config = dict(
    model='masked image model',
    mask_ratio=0.75,
    encoder_bias='qkv',
    encoder_layers=8,
    encoder_width=128,
    encoder_positions='rope',
    norm_pix_loss=True,
    decoder_layers=4,
    learning_rate=0.0033,
)
Rows from block 5 of the encoder, named by matrix and row number. Rows with one number belong to one neuron. Each number is 128 + 32 x the weight over its row's rms, rounded and kept within 0 to 255. All counts start at 0. Numbers have three digits each.
# gate: MLP gate (encoder.blocks.5.mlp.gate.weight, 336x128), inputs 0-127
# fc1: MLP up (encoder.blocks.5.mlp.fc1.weight, 336x128), inputs 0-127
# fc2: MLP down (encoder.blocks.5.mlp.fc2.weight, 128x336, transposed), outputs 0-127
gate.226:168112138111142164111095114131165095099139114133125098054120197112124166127104161145108104156122118162113160124120153150107196115082150166119119107101103069106087144116160080083123140158171122110153096112096117077147148125115166222141123145080126155170123071134110110105159084138171103158153136127135154112153120101085169098143075095142107178080137252121068138158160136148148098089092
gate.227:152102181080169061163062144173160161110076113103181162098110116217118132104164063186147112104088153154097161141170127141110131096156082156156119116152163118096124134120130138098121191155117139127131129084103119157201141171081087173119109197133082107173118101120104141101085133123117107101185134132142117176145130119151194136167069169084125162128109108159095155123134132113146142115104
gate.228:128159123121110136120118117077138154146097128088157121120153101169192168083095164167183133105185102048161106134110069108133138138067149077098115083072197099163120171096172168156141112027180156146115116086078155123130126147117129105128131148064164113183124073151097182120128128103150145122168137129152171089107162122134129136151090183155160084163127092119132138128113092122138132156111
gate.229:166168159093075147225149172103157114115132081119167142101157137166070090112111169138133112210132109087141094122154136115084116078094106112166093137049141101127094152122147057132130091080094083048105147155160138082160157144113156131080119111120148110187108097143052132155120138114157153098080150118180130144122082117120112122116135124120182152103068108149122125108118160166116116119144
gate.230:167129120147177143156168092094240152091089165142117155182091123134150122119100092185109074150138167053146157082087153109072110162131111123133093136132164116135100112140169119175146138160104125134159104129092168045116182122114169114110129138181162195099131142177127142093133096159190139109130104118157144106101134096141130172136118083150180149105188172123160104110152131131107101141079
gate.231:115099134042174164183162053094150148111101094155196113166104127183051147184115109140105117157138137089134143118139172096111177136145117173168088151090123121114101146167127155144131098095127121117115143138104097122143179158123124159128113122174124151137137056162167133126101125123114144069070087118116225125156121119090155163101135127181099126111127114144195113118125137107085156095050
gate.232:065104134099100128141112089142180136108148130099164074164139115112126119118158147142086048189121174097149141180122150103109150200147171063123132135060130158141160175071171143171092125113096120143052168112137119138155127044138132142091038101151174186152103136102161112121101168159146125128172159129154114162097141183162102141108122135159104133088115117116106134167149108099162143124111
gate.233:099125111165153129130135140196164105112099133144078120142153127117186122142177159110138061094170130098130136110081122203116170150139134142075090127179134110088124142132136164167092126162123111129070145138110100112101127139154093033124120146133093081149155105176119150159110034087100051111153093183159181077128106124141157113158102141093093147167163174051104103117129113133119109107109
gate.234:089133189148182115125172096075183130146089114108109109141118114128152089143109111119165117173135131164123132086100184089083103147135133123174148092127131117143094123178131129084071078091134183158160140135130186148150100170135092124164176138151159125129126119166114139139105096161029152151097084151164100138150118100165095187093103095093170170150123114104087020121143171164091115141140
gate.235:127104148093155155141194085117148071112148156173096145121131117100087135171153180100147124146137155083132173096124143136112193117178155125115093114153093137074090162115125165161134132126096130123125115138158140105125175122105085153220096106110139149158113104169053124087056108160120145136123126174144124138219091107095072071184102049081165145111156129117154150124133142147080155113142
gate.236:127121111104112181168115077141175086118162121082203102159109153082155125057169126106160104124114112082153114120171130088100124163085114161174143166130136143160117124139107179138107215158167181087132161108112118072107122166138137121125139161123078121173067103130079123116147114112130107157163131089121122111127123068167122183090135113131138099042193155139131133117133171186122076164172
gate.237:079109178165130129174126150126191120154124131152112181174138151111143151085176145143102077108169147116143112074134212143078154135100143103145072141191126186090185129119104158169073119149105158142131111158103148097100132104161090113146124144132147108059102130097132111144145124143108137122076086160214113093144111113141108080161138178073155091122148168090139115101174104181097167138074
gate.238:164142125099134086125075110127138143160129139106134116114158123220118155147157118104185096119107074091150119149133160070078113115105125117075133143094093113050159114070132119127109174157114143090099130140127053145112164167129121133110146172149132141157070067157114159141144142112090115103200150114157090160136121102133164206194150168138192080128125140138121175155095145159202123111086
gate.239:120104180087155088125131098124159054131120110140171121125156101165127113114180161138082078085104144130123094155142101186111136094170107118171097122130100123150096147101143168153124113123071049130136106133118099168067142193159139163102128169188088109165082139152095084154111096154100100133121111103167134123076133133139115201072074133147081109120148179090150174112126134158051088110169
gate.240:074077220122146123157163043140146109155136096168145132128107146141117156157131108131132085087081152154095140127153049156058173110120144116136081135124066097105160134120122188123105108128117086113116110091153078208163115094114114107178087100116120139121139154151166167120093108181146154129171108121207152101167147133180093125136075156082086116111149140111117123120065151140127105121152
gate.241:177152124145087126092075107142203108135117162133118132153110132139084214183099145132133086128103145159144144152166136204113172137147131151168160140101112154172103146130134169157145113111207139098146118093123194027141156094122158143133070107125124075156152147135099171058146082096165111111102115191120102120132147126195095141074150090130157129097152162113164090150141124135115121146156
gate.242:109143183097106148157128140150164107198099121126095089191174072125135161164163189113142102146128128144140075127129136099131131179127093140163058176074132061141116151101120140063095131143186130150096182087077090097168147099130153113130118158171117121095113147132162136141124104094136148169168152164119139149096208123167101119073103128072126136178118096125122167065113141121145160065098
gate.243:147172165123159072154177082111159127163127131117181170086105087155135146080102106115149134087124146135132145131036156062075051126115134118100109096084100090075173115116192123101125157111155116108104139128161121186118151138131126122095161164105160133126141139130147103213116178117134183148124121101224154118170157158156133170180154123126119114114125109103076140148106137171158145179092
gate.244:150141115155113157163112074107199094094105165152095121162180091153130091126105139076148083088091144139172161126197100103098134125137076125102129082118147159094119124110158165131127161048117153132167105123111098047145163068147130101141113172112137163160132144133175163113119130101169101133151167148140145171167117129125137255140095132079125159122089125117155105109121134155088143119099
gate.245:124162101093129123122102085088190091138129123167174155127155131172164123109112098122106081120124159125185148095127127094091178139052166130115124112110101072093082087091200117117112143092106068089120082039180166126120133129119122099138129127089170207150154120120149075088073137116106125105142145099167152123146127155186075151141104125161118066153128184113101072110125130144113133078122
gate.246:141125141151171120129080090141193141151122115117147135178075218110183061160155139107143055143179193099141169102108150160085142152109168095128141165181120137101068111137103121133122120147074141152116147127125108140178150138111150120148103110193157092160111138136151149084108131168122115130185084176161121125069073088132165109153101150122084134120180179115141098109092078093085171121123
gate.247:163090147095194124201131140123149163131092142143137119125119171146096170101219129102149084161100172067138139159129156123084115104141093122126111175077136069110089138099140132101136114172116138140148158088138119173155160161100169126139050165127088130120069108114079073119058160101148112082143068102110131188120118102111123142093128072132161094160110161156107132097149121162185177103130
gate.248:120106133146131142118178098137137111134173174068108085187134093123106116153109096107096108105143113118132094129105077160102140127167076116094153217089112102156135082164166102098126100174127112147093161134151119136167080078086167143109139112175183157087119165124101104149121124216092113172100102114192152157104125150106165123079207102090099119181163170139142157117162083096130118181143
gate.249:120112101131106119181086182083157122106128145069102210086079121144126112117155106111118098175172134131142091115113159127129167090106130150177081129143108151094062161122208120192081180130126121096161135163161118114115184127087043114078152129140106072134152096109109142105138120122128116099107226153105087119137102147206097113136114139130081111161135143121102159143152145145098140087093
gate.250:121093132108115164088138212053179110108102120067149084167112131148169113132094176114148065132133121167105095161188147092055109108161143140142173107121130145132131114126125122143112179115147132152053104184134132099130176129076106136190100133105085131151151111145075142147121124136118131108113092129146152093110086135093133204151089130117189111106153131210061168159158156135093148161122
gate.251:129170146182109163055079126138138143136104168107141142174116149143167162132138106124131143094148126135141088131184126106121118204118132124132137110182148169124086104160112095098145138157152174168120109153038151062168124118171092136129165174113151071103128135154133071100186092090107151187142151113135132086110161097080156110063111180215197100098136128107171138149104116134117154140108
gate.252:099115131073133129106122115105170155095101170137120101176160083183073185082133128141113103135144145131156101082164176148117163140145134163150095123080120128087137156190115159139116100132085139150120097164132126099138180130153102134115195118146162079127153077182176143102098106164070173130114111150093171099132139104087171159184092089173087167079165149097162163149162074138113201119080
gate.253:113168142191091168191098125145170099120093152105110116145136154137137198131067137126141111089185113136167104074116156157071098146123150146103060124173163130096096096156158113120128103113146150125188132105142170123139134084188123095111164123156120138132150101109166116153133076081093146113077070144195145154123112095159056141131085150065121062169158166107138136111143147150106179131068
gate.254:155099141147194142137152105061156128172144124118135156135098128086122047201203107118119090163147139145111158120154177153087104137185126121073105148139137114171128113089160150083166143133145150099205073118092083174148077106140105140081061144179093124123114138143151153127120144147159132127150135085166146100077168145105134120105142146192108136102071138141113117121106157203091176101109
gate.255:099121124131164129071102128074144141073122160038102128141119041166083079131136158167104130136151101133145137078195105129130110124148127103113166122142128232124173133121119099149122138067077094120109074143103115096144137108126055157152136151132130134108178163112153070139117134123104140174165150130109162114140186131130129151075118079175098123075140083115156140174106199146109138169125
gate.256:137121095127137148126133147151172119110103122096178156131132137028131149096110152097140116096138138159118130053108156089126098168078097133120096143052141173157115136081153088177087092139126134138110085085138150103164114157124154118145143087150158165176120105089098148170169145155155138200036073143108153167169167163186172159153189135108056135157098161128137102152147122142107104142123
gate.257:129126093097141140143107141101145103144127141096118147147125148120134148144090165111147115116164132167107113188183125150096203105063130141061171128116096175167086133095172160074119036129234172135142151090131121083096136109113148130182049173093123124106100138100071179106146078111123141097111104108125129146140109130120092080106163113155128107126088188190140099135130146088089110106135
gate.258:142159153141191043140103146117175185108156157091116140095123144103124161099075124179136113145135146092096157115045149182087130082121134118108167145179101129122089145125130072116075150106095113077122165120159153129114129126159124176128111115141188100131071150109149106151114125109059161147169156177171127060140118128112119059122149134176095164152075090117148068164113152117154097124076
gate.259:078051099173201103177119106169135101086096099120156165144174139136130148159067145080127069117140131104060105121130145103109156117116102204158142154122122169105122144101161174134085107096127155162107108078115104168167198102103099189135130131160090131098115157123115127089135152206112134117102101101092145097144108114134125124113143158076101183139158175194127124085107122150105058119131
gate.260:143132168185126082143137126194159184158133138152110123116085134148162153094148089133147099082164168151131068118130144125078120133127138100162118115123088112130142081097200212112136171126164160162177187131155150171126128122096115111132079170139098103093146076154136116135117130102118093139201123115204138127144204133133088137119120153131115137116117165097172053069064090171163098137129
fc1.226:138162125148123159121066165197131120154096136127111134072103109125100167158137176166144154126131167170138160120137122168125152138153109127119123096167115163119149130066106175043135171188158117090182129184123118130079108114117137121202142181163148068170151098124110088118192114144093126158078157180164146142112101185093095219137097136153183126147095101111158116164134133147105136093134
fc1.227:092130144152158118124161117134135134064124117116149124136174206091162129166134156145110130167113166108108135118113179160133170126106123162098124120135036134127160059107148105138068111084089127188145069138154076163047096112118077119167095167144109112135077179142160056108101103099117120126103128102137121041164156133091074139102132082137137145144126146131111129110160165181125156134194
fc1.228:152129076160168128119148149059130124115113104104108154089116157135140080155150170186122141106139137107155080128119176119104093078072171110143100125166125136112155123088126172157133121066115127099173095145131146125090086159087102150165147147123114078127181083216182097133107124115175113141136189180126113045116154132100137114124133099124086109111095088114112105163158193175077141207157
fc1.229:095133116172141140055151066100162182084158214095087140131113132139156166116138080087148094073166175161135160136137107134100128214155180111079143120192125138091110159125106140158152142211127177168146152122125121109157160115126086105094131136133166134059147144162144151106111100153098103096182102134151156097162179102144135136136123103083116103157179128113157093153172126083140147172119
fc1.230:081102167114088136100078101109185134136152074090186126102114087138117138148170170060101098169056120179110114150196068137081119076144130124104157138103139145060119139149076109123052056080133156110113154133168105125122135148126085113123093110074120099144122129153132124139070143160078096119198112136139144167125133135129122094149120158103119070163132060147146128104115138101132109185149
fc1.231:125134138115159095133093086172136064162126083111157136149111140125059108076082104135093116127081127088110120216141177153128148104128118121169121085103108090141128153138133181105078109118104094113148143213137115106151169134115108157144142115076134061109135124138169152139121171098125129098059099174110168078095143087097122131160185183154119054129115145145111057120155124151156072088088
fc1.232:120077153142131123118099121195127146130151176114103156103149138149105152106178154135152096127070171098133129190153124101125150145121094109082130185110137135080145141159100099131124148129058102190129151141189075161160139101151170175081076126137060115113133127130102087189105202046129110145085092132078077147144155163124195108111132133120104115128073104151153119124145143138146210148146
fc1.233:107163152084089113100092106105113104152144215103140111144128026092123100098124141152044139114088129158131078130043103110137112132135107162076150170092127071120108135180112113074102032128115094137146095117112082143125186142105120103119156177136110126166138153120084149163201147114153176104127142091087138136083118165143138111080150139123117129117157139135119149143114090110095106066126
fc1.234:150104106212125179110113157160135132097107136055091110177155143138078085182121171087139123141134146107125098114125078155120095133168107158128080131118139116175114053146121137089127170155144109168128112201110129179150118148148187144145169197141084121090166089145133110118119129097090154097112105122104159178070132144164152130097154131127190174179196164130124098097169096130100160074127
fc1.235:136123087163156141189165174151106169123161098070153097141122158192103147139169086230095124163101121148137107118073123138129111081126054093106105147122113119136137144177142121072064118157169090131119118206158080157143079141090139130120127111079140078129161104127103162133104129153116105100134090103082133138137136076175178169164148127145151149107124082152150128133081092055119168145132
fc1.236:121132145111117107017141139086109141142122113168073145165170117172111112160129118151083153129131111156131144145107169119136177128208107139106099084111162170135088114152096093093166085115062135155190133168086134107121090104148124073174124092147113135125153115174183136134090097130126146140162145174104082132088162151064200080208081152152140144140087086129138153137134127101117170161117
fc1.237:139146153111137124176126162124148123134129135146082120128173125133092124086175103175089118118180155133133054118100169151112147083107153124145084145176130159140170124164083179180072121172082134133136123181131108128099103066169112118096144130103096089078185094069128128146141111060082151099089131169182085081135136146175115072160146147146161122152122165098141142126147035186120161140094
fc1.238:173103142117151065126104149158138137070127084115150125120087145175133128104116127100166094115145130120125148103137035177174161152105179106115090151137100120118155128086147100153112138139161088071092158081073120104179124162118088108087090071171157110136149127121118157059126087184155107140149144200098136162155137071204166135139091127126115108126114137075172125088095099065123089094100
fc1.239:109113197081149113142165134145127133180098147122138121147079140114135182206172150120152104120124106128106120119116147160124186120085149125143058120141042125143108164059115123118127172124111130178049162130159043155091083148123120100168088171162106133085145187194148127176076051122153114151123075145170096142109126124113169145154091133140131117083101142107119122119137150083104119119125
fc1.240:117096076126142101133136154046134136127128175126108117126106133109157055153102147103159120135111131141133140101143129075133120112094062134116169181170165107136070203150121117071126155098100105154137144027173183117154142141081125140119164168133165119092127117098108067141151159169071103146072112107044081155127119155103146106162096172115118118089083156177159081129133108091110155130117
fc1.241:122134106144114093225146100132149131133137128149099153139159062110143112075112119062171123119149103085130098105103161077105066102094142108079114117138119069049161091171118116170131124119069128140050141115129101125162111142194136128111167158103173173113091139163176099179147152173119099153157144073211147103096130156107129142162120154101118115111137082133136192121113150116119098168100
fc1.242:106091190100112097178141065144148082112163065111115097144189169175129092148197129104151092102104101139132112144104129129124153122166098124147095112100085079111150173104138180102120132141136074169134106134122160076135164163091120080101157048125108143107101092105089111147133126137114118053064105181132126137115120134147154143135112166068102173198139168075155163101158165153155106166111
fc1.243:142132136126119137126086132125135183077091057136186147108138141112169104104111135162139113131154164155133147130203121156152131136102152090191219138094186118174147161088063121112136149094065118109149141121111180092168167129101060135196122103093179177164151154117140102079092149169157105158124159173106120191151138118141144120144148106143136152096113080141097077158115086105116128068140
fc1.244:165140071101126156152103084128099155072110065182120169143171155201131117153140166095124145129074116097148169146183133094178083140076158107121121143060178127110118149104137119117150127174153129118164119116127096070137157158155137138127127155112156135109121112096114153129137184105180087108136171117080131194168123130119205202138109172128163182103080150153069099107108101110160104098167
fc1.245:102140165070111163146145126090113144180154152148110168151071149114098132157160131127138149136178127054126102115129098165144074155116102116154124124125129140160132209141112194160153100143130143108145126170098163123154197113178152116130086089159108106107107192115085169159128124094203130149109140126131116140108094145105114185118103047109138117159103096112246168127122187103140153115173
fc1.246:106143102176093127114136169144137066112146118160129182104154042142099142119093075062139150141124082191122099164135172090153115123131067183135131102112175086120086128151117169126143108082168178108150105169100156039106133081166100132099151161107083173193115108127131150155118097064151134099075109103095149113123149118129126199127092120076147130099108138140122125169168144155155100106105
fc1.247:092156158128125095122093203132139118071121135090169129116176142064122123104099142179096122104181104161092122133109173172146107161111160134181090077139122155173153177146052118142120136090133109109090167190106156131118089100182105136056121140148163132129142127082155116130185096142127164144062149190160158114123116154199157110085137167145126149119101087076088080171124124102150093117112
fc1.248:123148167135187166133072122156129157075038102097117099096153151099140144135102226140135131168091107133116119145133103170126116158112146131117097111079110155170146167123088100168165140057102080116161126117116143190109139174130117139219179125143154135161168103111176171157163125132127181099141167139132115105147105111125137154122103103155152114111101105092120049157133087209125111086114
fc1.249:164142136117108165111163155132130157098108088191173104166124150149077144140182123186093129123124119060153141114120157153129136157042136106148108131156087125102161167130147089066107105116110126095139110143130129157071110150151179070182097158155139103138121102086139098164092138126101137129150077128138164064129129136080085174103048108080079120190124144121106143099042106157113173100162
fc1.250:037135099106147104083060155167119150118137108169146088148190151144133102160158107159137141117121107055123113118066086143148124165128146105120118144092149153118126100104109099133171147123060134128166164148114102109153089166083082167176148129094198153092116162138190116107120092199110117141140171183103082142155165100158125078147158155108094143114141121112155126182189086148161104167172
fc1.251:136097195118151088131110158113127157200214138162174122173167139086129065068169151096162119133128123133092123123138139122105155100120163148172113149170145083131092135111143140073085160167169092152117142145077078172138106092129182096131113121186075090157063174160142170147133120128103124136130145183142129164133125181174120157092127184143082117067145133116141139137114111146149136056160
fc1.252:120093077095114146052157169098128168116110157093136160156120076124168125144125217117137109160144094165130096138093120117138138158173121145128165157114115148169071112126107079072169184134154154119095206147131123123066092145117086109115118098193123142175091152147151143127142091172083090179204177131107109124122116124114163074139174129213095136070153107137126133146112093116123138134148
fc1.253:141101060158107122106111137119151128091096085104159101108176121147153161085126183036160101121169118192152124143087105150110180097116150133081102119133041100151126100142208146178112127184180148125134152120137139108079111178141181097111140089146109121129120093089134074155142127117142119091128134114106082147110146138205079130099141105084142085141081125158096116095167104117094158061134
fc1.254:137162126142108130188195135164119119116127106149154105087172053120179176104133129120114154096166105075123121117086097156132079136101163134104143127066173129160096189091131152151122099097133154081133175156137136137143078115132076131087133171088144094165108074143069151142114074115154151121175177107146182089091171094165107155154142126105144070089130138140142136204144073135151094190149
fc1.255:160123124183094171078125065077141062064109112104100043116121190022145126194084141136118146086170072151123153137120139131108119164091116144139104110106149164112110132156121176122109159168144140135167164136131171097141125057137110111128114121134111222151172186133097142127136115114130105152170136125152159119162105067109164150138129141085124102124142139137096117130103148084125134133194
fc1.256:075133168170151130115150164135112169180143204147090059151139167157158194130132093100157127090170110119145110123138107158128144108098145095110141121167126149142188148117068111075094184118080146152105130129127113176069147120130078104167099166117104131091147131200156016122141103084122099083114094125168119096184123169127135076128118154113128131106179167107139117151165126093117166096135
fc1.257:126111150100146174144086109127113116125159201136109132091146111105145077150168184156181145136115119142125166123159095062136152118134113094131128108094189079128090195151132082208140093159123124139074243101127152145119168144120105099117108146148159229139148153158112120163134134130081140144132116098113137128144051164082120108176119152137138120112076128157140098122118130171072128183143
fc1.258:140110087053138179175073095123119102159164129136143150121067045070104062115192151116202125155187121158142132096153098094116136138114091164105115139156139145102157137102091135141158120120139114174100108108141143095124165119159103078104112116192091134127129103152127149131162093091119140066085122127103140158173114099062125141170176196104168122088172151145178172119129122109151180148137
fc1.259:147238115085097139098154108098122173143140144120091128146125170149107126093109087134170185181125175125198167128153161083178152139118111063118140118093135150104138134155108116130125098163108091103129127160163096013099088146098049131121148140113200117154169135152156125102098142050098116157154157140131097165095127143112132119102133091100156092157134110091091114173138163128130092143125
fc1.260:070148144141168096148084108154123167112111119165134098104102174151189163122112154110132127126155155052136173062148158146143082051147123082100208159199178161153128114122142082173105122131101142181090127114106141114100161137138144173151100162099134136037170091105145129136104066107155101127113104111109161204111155170148119111112175096147087152121126128103120191122118117165125116126130
fc2.226:104127186136142145051186141081118107150139152204177143139105131124132133148205116114093156128159128054127142142108090082104078123085134106161094125142170126127092079160174182212181133122111124135118162151161123168171193123108165140053116177122122094075074109131147133126124142120157158139117144132133137072142165068133115103130112109100121156139113128150172107165188144105147162100165
fc2.227:170133139125137109114141178050058193095150076125161114095126148149096072159176118138134141103096118124119170128147136123143150110102133132149141117100143171111070155060104104125132161201112072130128118131117105134180140162085162112058094189133129112146105112178121135120123152148183120102178166164123151191136125123126168095156152126117167127121089162126083132151151121112218126056193
fc2.228:118154163117141134125110148136133146100115145137174098085104102143207103109172115105175160130157165070127118146130140102111134100071194123149133094105103141138073181114125153158131069090126155153129130139152162173140163154111098196101138141063150081085095102154114174139167121080171124152121102174112103155140083051066114136091055140087117137103052126090114087165159118147180132156116
fc2.229:161108126118128173179128179057063110111074137072200137128144133138098061128123152146087114154154094126140066111135129119137145089097141153151133125090151145073122147128163102133147080137143077099119148145136169118153150129111141127069075160156136081102095079090061141142100138130146148117099135121134087188144089154114146174131139141144158217113132086114056126118148138193165096168186
fc2.230:140113131091173116143102078099147148101088142111135196144138109204112099128119159094165131123115175189128091143202100156100123135091079157088121149172116147084105161130164128081113095095149124110160146065131179156120134135069074142146085114124135155188054137146130125085088077118099118134092097122100082141109116089181076116079157149055138104128182092099133126139106179146149118131095
fc2.231:122128136173122166163090136186149093197134131096184127133114135127115062124204053133120151125069168151173120105168133173124128162099155167116167087115148094144108171127148133171106099144138153131135111154148118142204092112116114128198156099098153135116101163137188184128116108130200154145116134142101068099110153137116093151180155196133158041158135168111149143136131116164159158128108
fc2.232:097133085164181089164175167083123135115108136109077173119057171127102070166122133144159127139175135186098133097092135128141075090101156131128118152105090083151080092122128134086165123133165135107191087181128161124123147216091148158145170125119143135110124121158108112118163108111131168109105092086121116121142094098091110076114090100103164194181170182077151122132156157204111122112101
fc2.233:137123105214120170158165114054190126112090108115114104152103156162069176091099109128127122145108105108118130140157153173069149075138100109132126104171122091096142128143123195118172137057162205103119152117107114131171130030151139119150114137102119103119114087123202173073115117112156114097147116157173126136159106165184072094136118120116120122104145125139108085152147121201113168104108
fc2.234:112140112156112151169175131143056143117089150103097188154128177153175137162103199072088143160131160089141118115148147115148114116139159095113074114102105082164119078133146165108161175155111136110180094194101126112146097150163199151153158156092121128122120074148146172112178117141132125116146072065167194152104134193129145135126125108154119154157156166119089166118095090187091117068107
fc2.235:135130132092118134173091109125148134153105136145181108148095134130113153152171083186109117097097109146142108144187123134113172141036115130150237099095081141078148097081110066113103066114121150125118104154117085142186132117091168167146115190089091076169117135099153114161123142133153107167148075088114156124121175079108137159148103105113087106147158108114089129131125219155104121083128
fc2.236:159124143047184081105129087120150154124181200170133147141163114102127108114145097152151113080196110163089136122116161138115127105185082136056127111132115116123112149077097122112098136112092119124071114198138121123131135117136078200135114140142135106188101118086148127114086112114114159132152111202104105086134182093121043084111117121108147091118127093114144106140135222149175101151109
fc2.237:170138137093125166103164065132060121107147108118089145094186129165150111156122140119152166113055152167133181133123090133171105135146144135139200135103159041135080118140121141096160095142200086111105170102119137148171103136159152105122124149113118169165150075141127136111094125094104142102149170091101151209129109172139098176138063074139167107107134143136080132151077124085158127110199
fc2.238:050113122129141130130186142105074039152143178147098114138116116080189158101090162116115146131151136142112116117084091097136136114134130103145076155147138087122187067131148125112137071118104132135161103176127170140053111117171123133150150075089126204149133146112153093171159120120084140127054079071164126099152108179117104078146151157165090163130138109154123158145167103188084133145111
fc2.239:124153075120138174117148160140084106145100169088145160047136135088131141109106101147121162171134130168136146127130180073146110119101117145112161090111160121047111107156189118109141176140153221134140131165116127126189174087089130187145149156143146109116129024082187168120173170117188165157161108133091098130161114137120104105132127092155133109162120128175118104130135104129171137065139
fc2.240:143133103070151138083143099165195078097158060167157135134119070156138112115135136111134165155122162153118162089109149074119088146163104114124111143132100109156137045163175148106073092172168122105123123134134110146105104086093111080114126073102144160216131122174117103127121127110111174200113183161141141070168166134183100169122102112094154106158122123113133126095072117186102139130186
fc2.241:118142131171084170118069119159181105117097100058141092167103154090094184161113158186130076129114105148152101140140157203115153123130169135100155151136070131156087178176101140147121093072191143136144144069108151093133164125109101150210062097127112076176160131163162107105108110122119117104123136157095090152081133106115090061079142095087138093157144169110125105157118118140110113109144
fc2.242:086123153124095181173129098121156123107077114102129145114120166129108151119097081182184146187158071079145102110179157090148076083084127135090167102154156220072124151107125163109136141086168158151095173159072164129154138055127119159135143124135143121127110125120136180132121122135182125148139160147113121117137106102151132126206149074101115121155108173155144172090070107191107124109066
fc2.243:133099096110174083117127120130124077157110232102100116109162031143176139114127061171176147116158087123129154111084095108111136119186105105157096171109163039124152058147148083093118103154152133104081141133149037156102095091135146122093138127107128164152131141097124128142133104125149149161099074105168099181163129147117152149145112141204114139101127131137124141097158158162127118147099
fc2.244:182141116056128116178132174115015155069145106112163155078135112132121149118101117127117160147146067149119138121086102130189160123067144137136132092097142107133157150092075111065186186169153107135126123161099112125174127176111145124139135147102137129147108126071142142131126177126166182142130158107153130169199178140083154149156178125146187138124088151158139137120120142132209153099108
fc2.245:055129161138095167124102085097147131140091151087107098157118109192122085105120143115120198155127120147137146166141149103143080144130086139111091072159118171147157141150103174187170195137061188086141121106089169130095163145093139093085086107096142161124117134177126147131124129126140142137146160140097131053081150077155100144091153087126118145164137047116200136167079140083117133109156
fc2.246:082154160135114120071168111117204050108135145086138107155129114161126153122065131079152135132101139125136116178159137148003135109092117119131113180160168140147094149117160151122149074087145161104191161136144141196121092072151095139136163131106150174152119140123182129163141113106115143144124083116220125165130144100132122183128092122068110103111147187146156132177138117105133148128111
fc2.247:184121109086177093217156149159134148155141098144108107106071126105135132107145094075087106160129162091117093137112108097123100077119184129102122137142141092152113190079145092121169071165192140119127163109152120138139110174093094105091157142148119126132072095145083075124153128106131114084083098139147135173187095080111148111128139130206142140124100135104100161076134058162150150070072
fc2.248:146114125133167080175126131109084120157133147131151112159104089168096075119108086138180151089124121144117136128078129085126049113154072134127125125120142083057163082137202102107107122168114131124057114146160154167134052102105196117106166143164118128168139163089101077201066144114097152104153109063182132076122131151169129146167138170119098125170186104139130145116133128114134113164123
fc2.249:106129117102083108089117152117158160053162132082108139137109162111083102120125128170210136155041099115148163145143146119135136114026112138136173069122080133093154184087145072126125205127102122092104096083086114142132084146121149097130116174071137127175150133126094112120138137107082130057166076097107155079166113140138107115173160141125101141160124146116137140102119144082184134113098
fc2.250:138127131159141125068068118116189162136176090133159161116171108145129117144186109145147113080122125100149154105124172146122152202211124149094121122109144177122172101085097106113057081092061166147180140074088108133113138135151134180130122171107115125105148110131207153101122127112139087151142103175124142151131152125142158093129160170090125110056112154150141076173193183125171138114150
fc2.251:120099169118187114171155085139150128136081190091101131172248173092139112133136170200113092088125133149095131136121151171129197143145144137091219138113119122074110111151148118149144104155112094102122141126100163175119115150171095123142087156186121098123159129132120110150076145166114103074156106080146176156119112142080141098125105142096152130074188173100093153127155159107125119151104
fc2.252:116147152094119102140162143137067181102174136154100162151126067125129153109085144148112138132164127171117141153171161104133162101160072072178143106144136167089092083087114108056157124110188160182159183137120150122111115191100109159141068184128122136167141126156169099134129143128139109156140149081182174146119140126114131096058102090177082189104152147110145124130085076124106068127072
fc2.253:082120132067129082194131125050071125109087093143130095125109025173089096148126148142097176157107081173117172159158102109155156075119122143112118104134099188113068189105118084126128136201161128131098168129142096161101125162099110110125116104138122181174098175183104095142069143135155128119139195099099114125130156116140147114104151128118130156118108123120079161135093174139099134091164
fc2.254:117082160111170132062096184188150146123181126133111034069162145197129190111196084116191107113164114125111159123129144144113147117111169111159100146114139117169088104139123147124124098125108151168104150074135112131160116142149127151060098096087147100136192084170114074143141133131104143152098106166093090128182154128127120125137106127175109115097032139132127086144129150129185154149105
fc2.255:118133085160135080068090117156129144146107104146161109120090122222137150127127127140155162120124141127102109133104169154134064104062080128073105162154096164105168157114104133138073121128068129170129066098127125118123157109121151128074124084130157125132122140167181121146127102099148126131122109141058050053105182160140104087156228147106128143101104079126136088164118164143177151162142
fc2.256:072103144069121120124126127094171102099103130102101090132155100198068101084131106112143132134118098108121138076168119082111142119130134138126140101158144129135162182161083093083115161120153121127080145073113190136075098110142083073171102162035113215129120146167132110112129136142087132156115202104143062156172122117125127067146169099143070147141062081140138149131104118122114147155135
fc2.257:127114129169076156106082085182116128116116118072054057091108174109109125122103159105192139150094100121145155117202149163122103093193124117130044154094096068133166198145160175164125195104108125089160095082112150115149098128190127092123109199116127113143169106109090104102143139142094115116119105121113123110120122140132116073158136138102195128121158154144080137131091178130121142122112
fc2.258:153120115095104167037113103122184125104167111124132164127168054106114101089107161082182123153184092188123123165078160127089093142141143140104078116154106131138184168130120142146143202046073134144135109191130155103073085135128097120126131091195129164092104131098150090126142110135064131117124185178129101128126121105144110077137166191113141162087129130125163124166119106099126140124130
fc2.259:150083194116114191135104118081184110188133149173141174098138103120167130149170106165101066123169124120086107097151144124060162178143100151132054128119156158118159139102055100123135156133071107130137077149123150154183127143147165189139109117135119110119106129099061099129110135172185140137112187111174115117115134103065180090114088135164164175130144129162180133133163079105128151150133
fc2.260:147118146152129070159162134154152136146138179103131101140113103141130057155169122114138152122119132198162131118178138139115129194121162142161064071106098104122073121118104169191120107116087129169154080186185079138133138169181146100149133112083124137163175171114178212119162173140175179120129118097129114105112182156139126070138188171135128111110152170074168137128150143152130110159091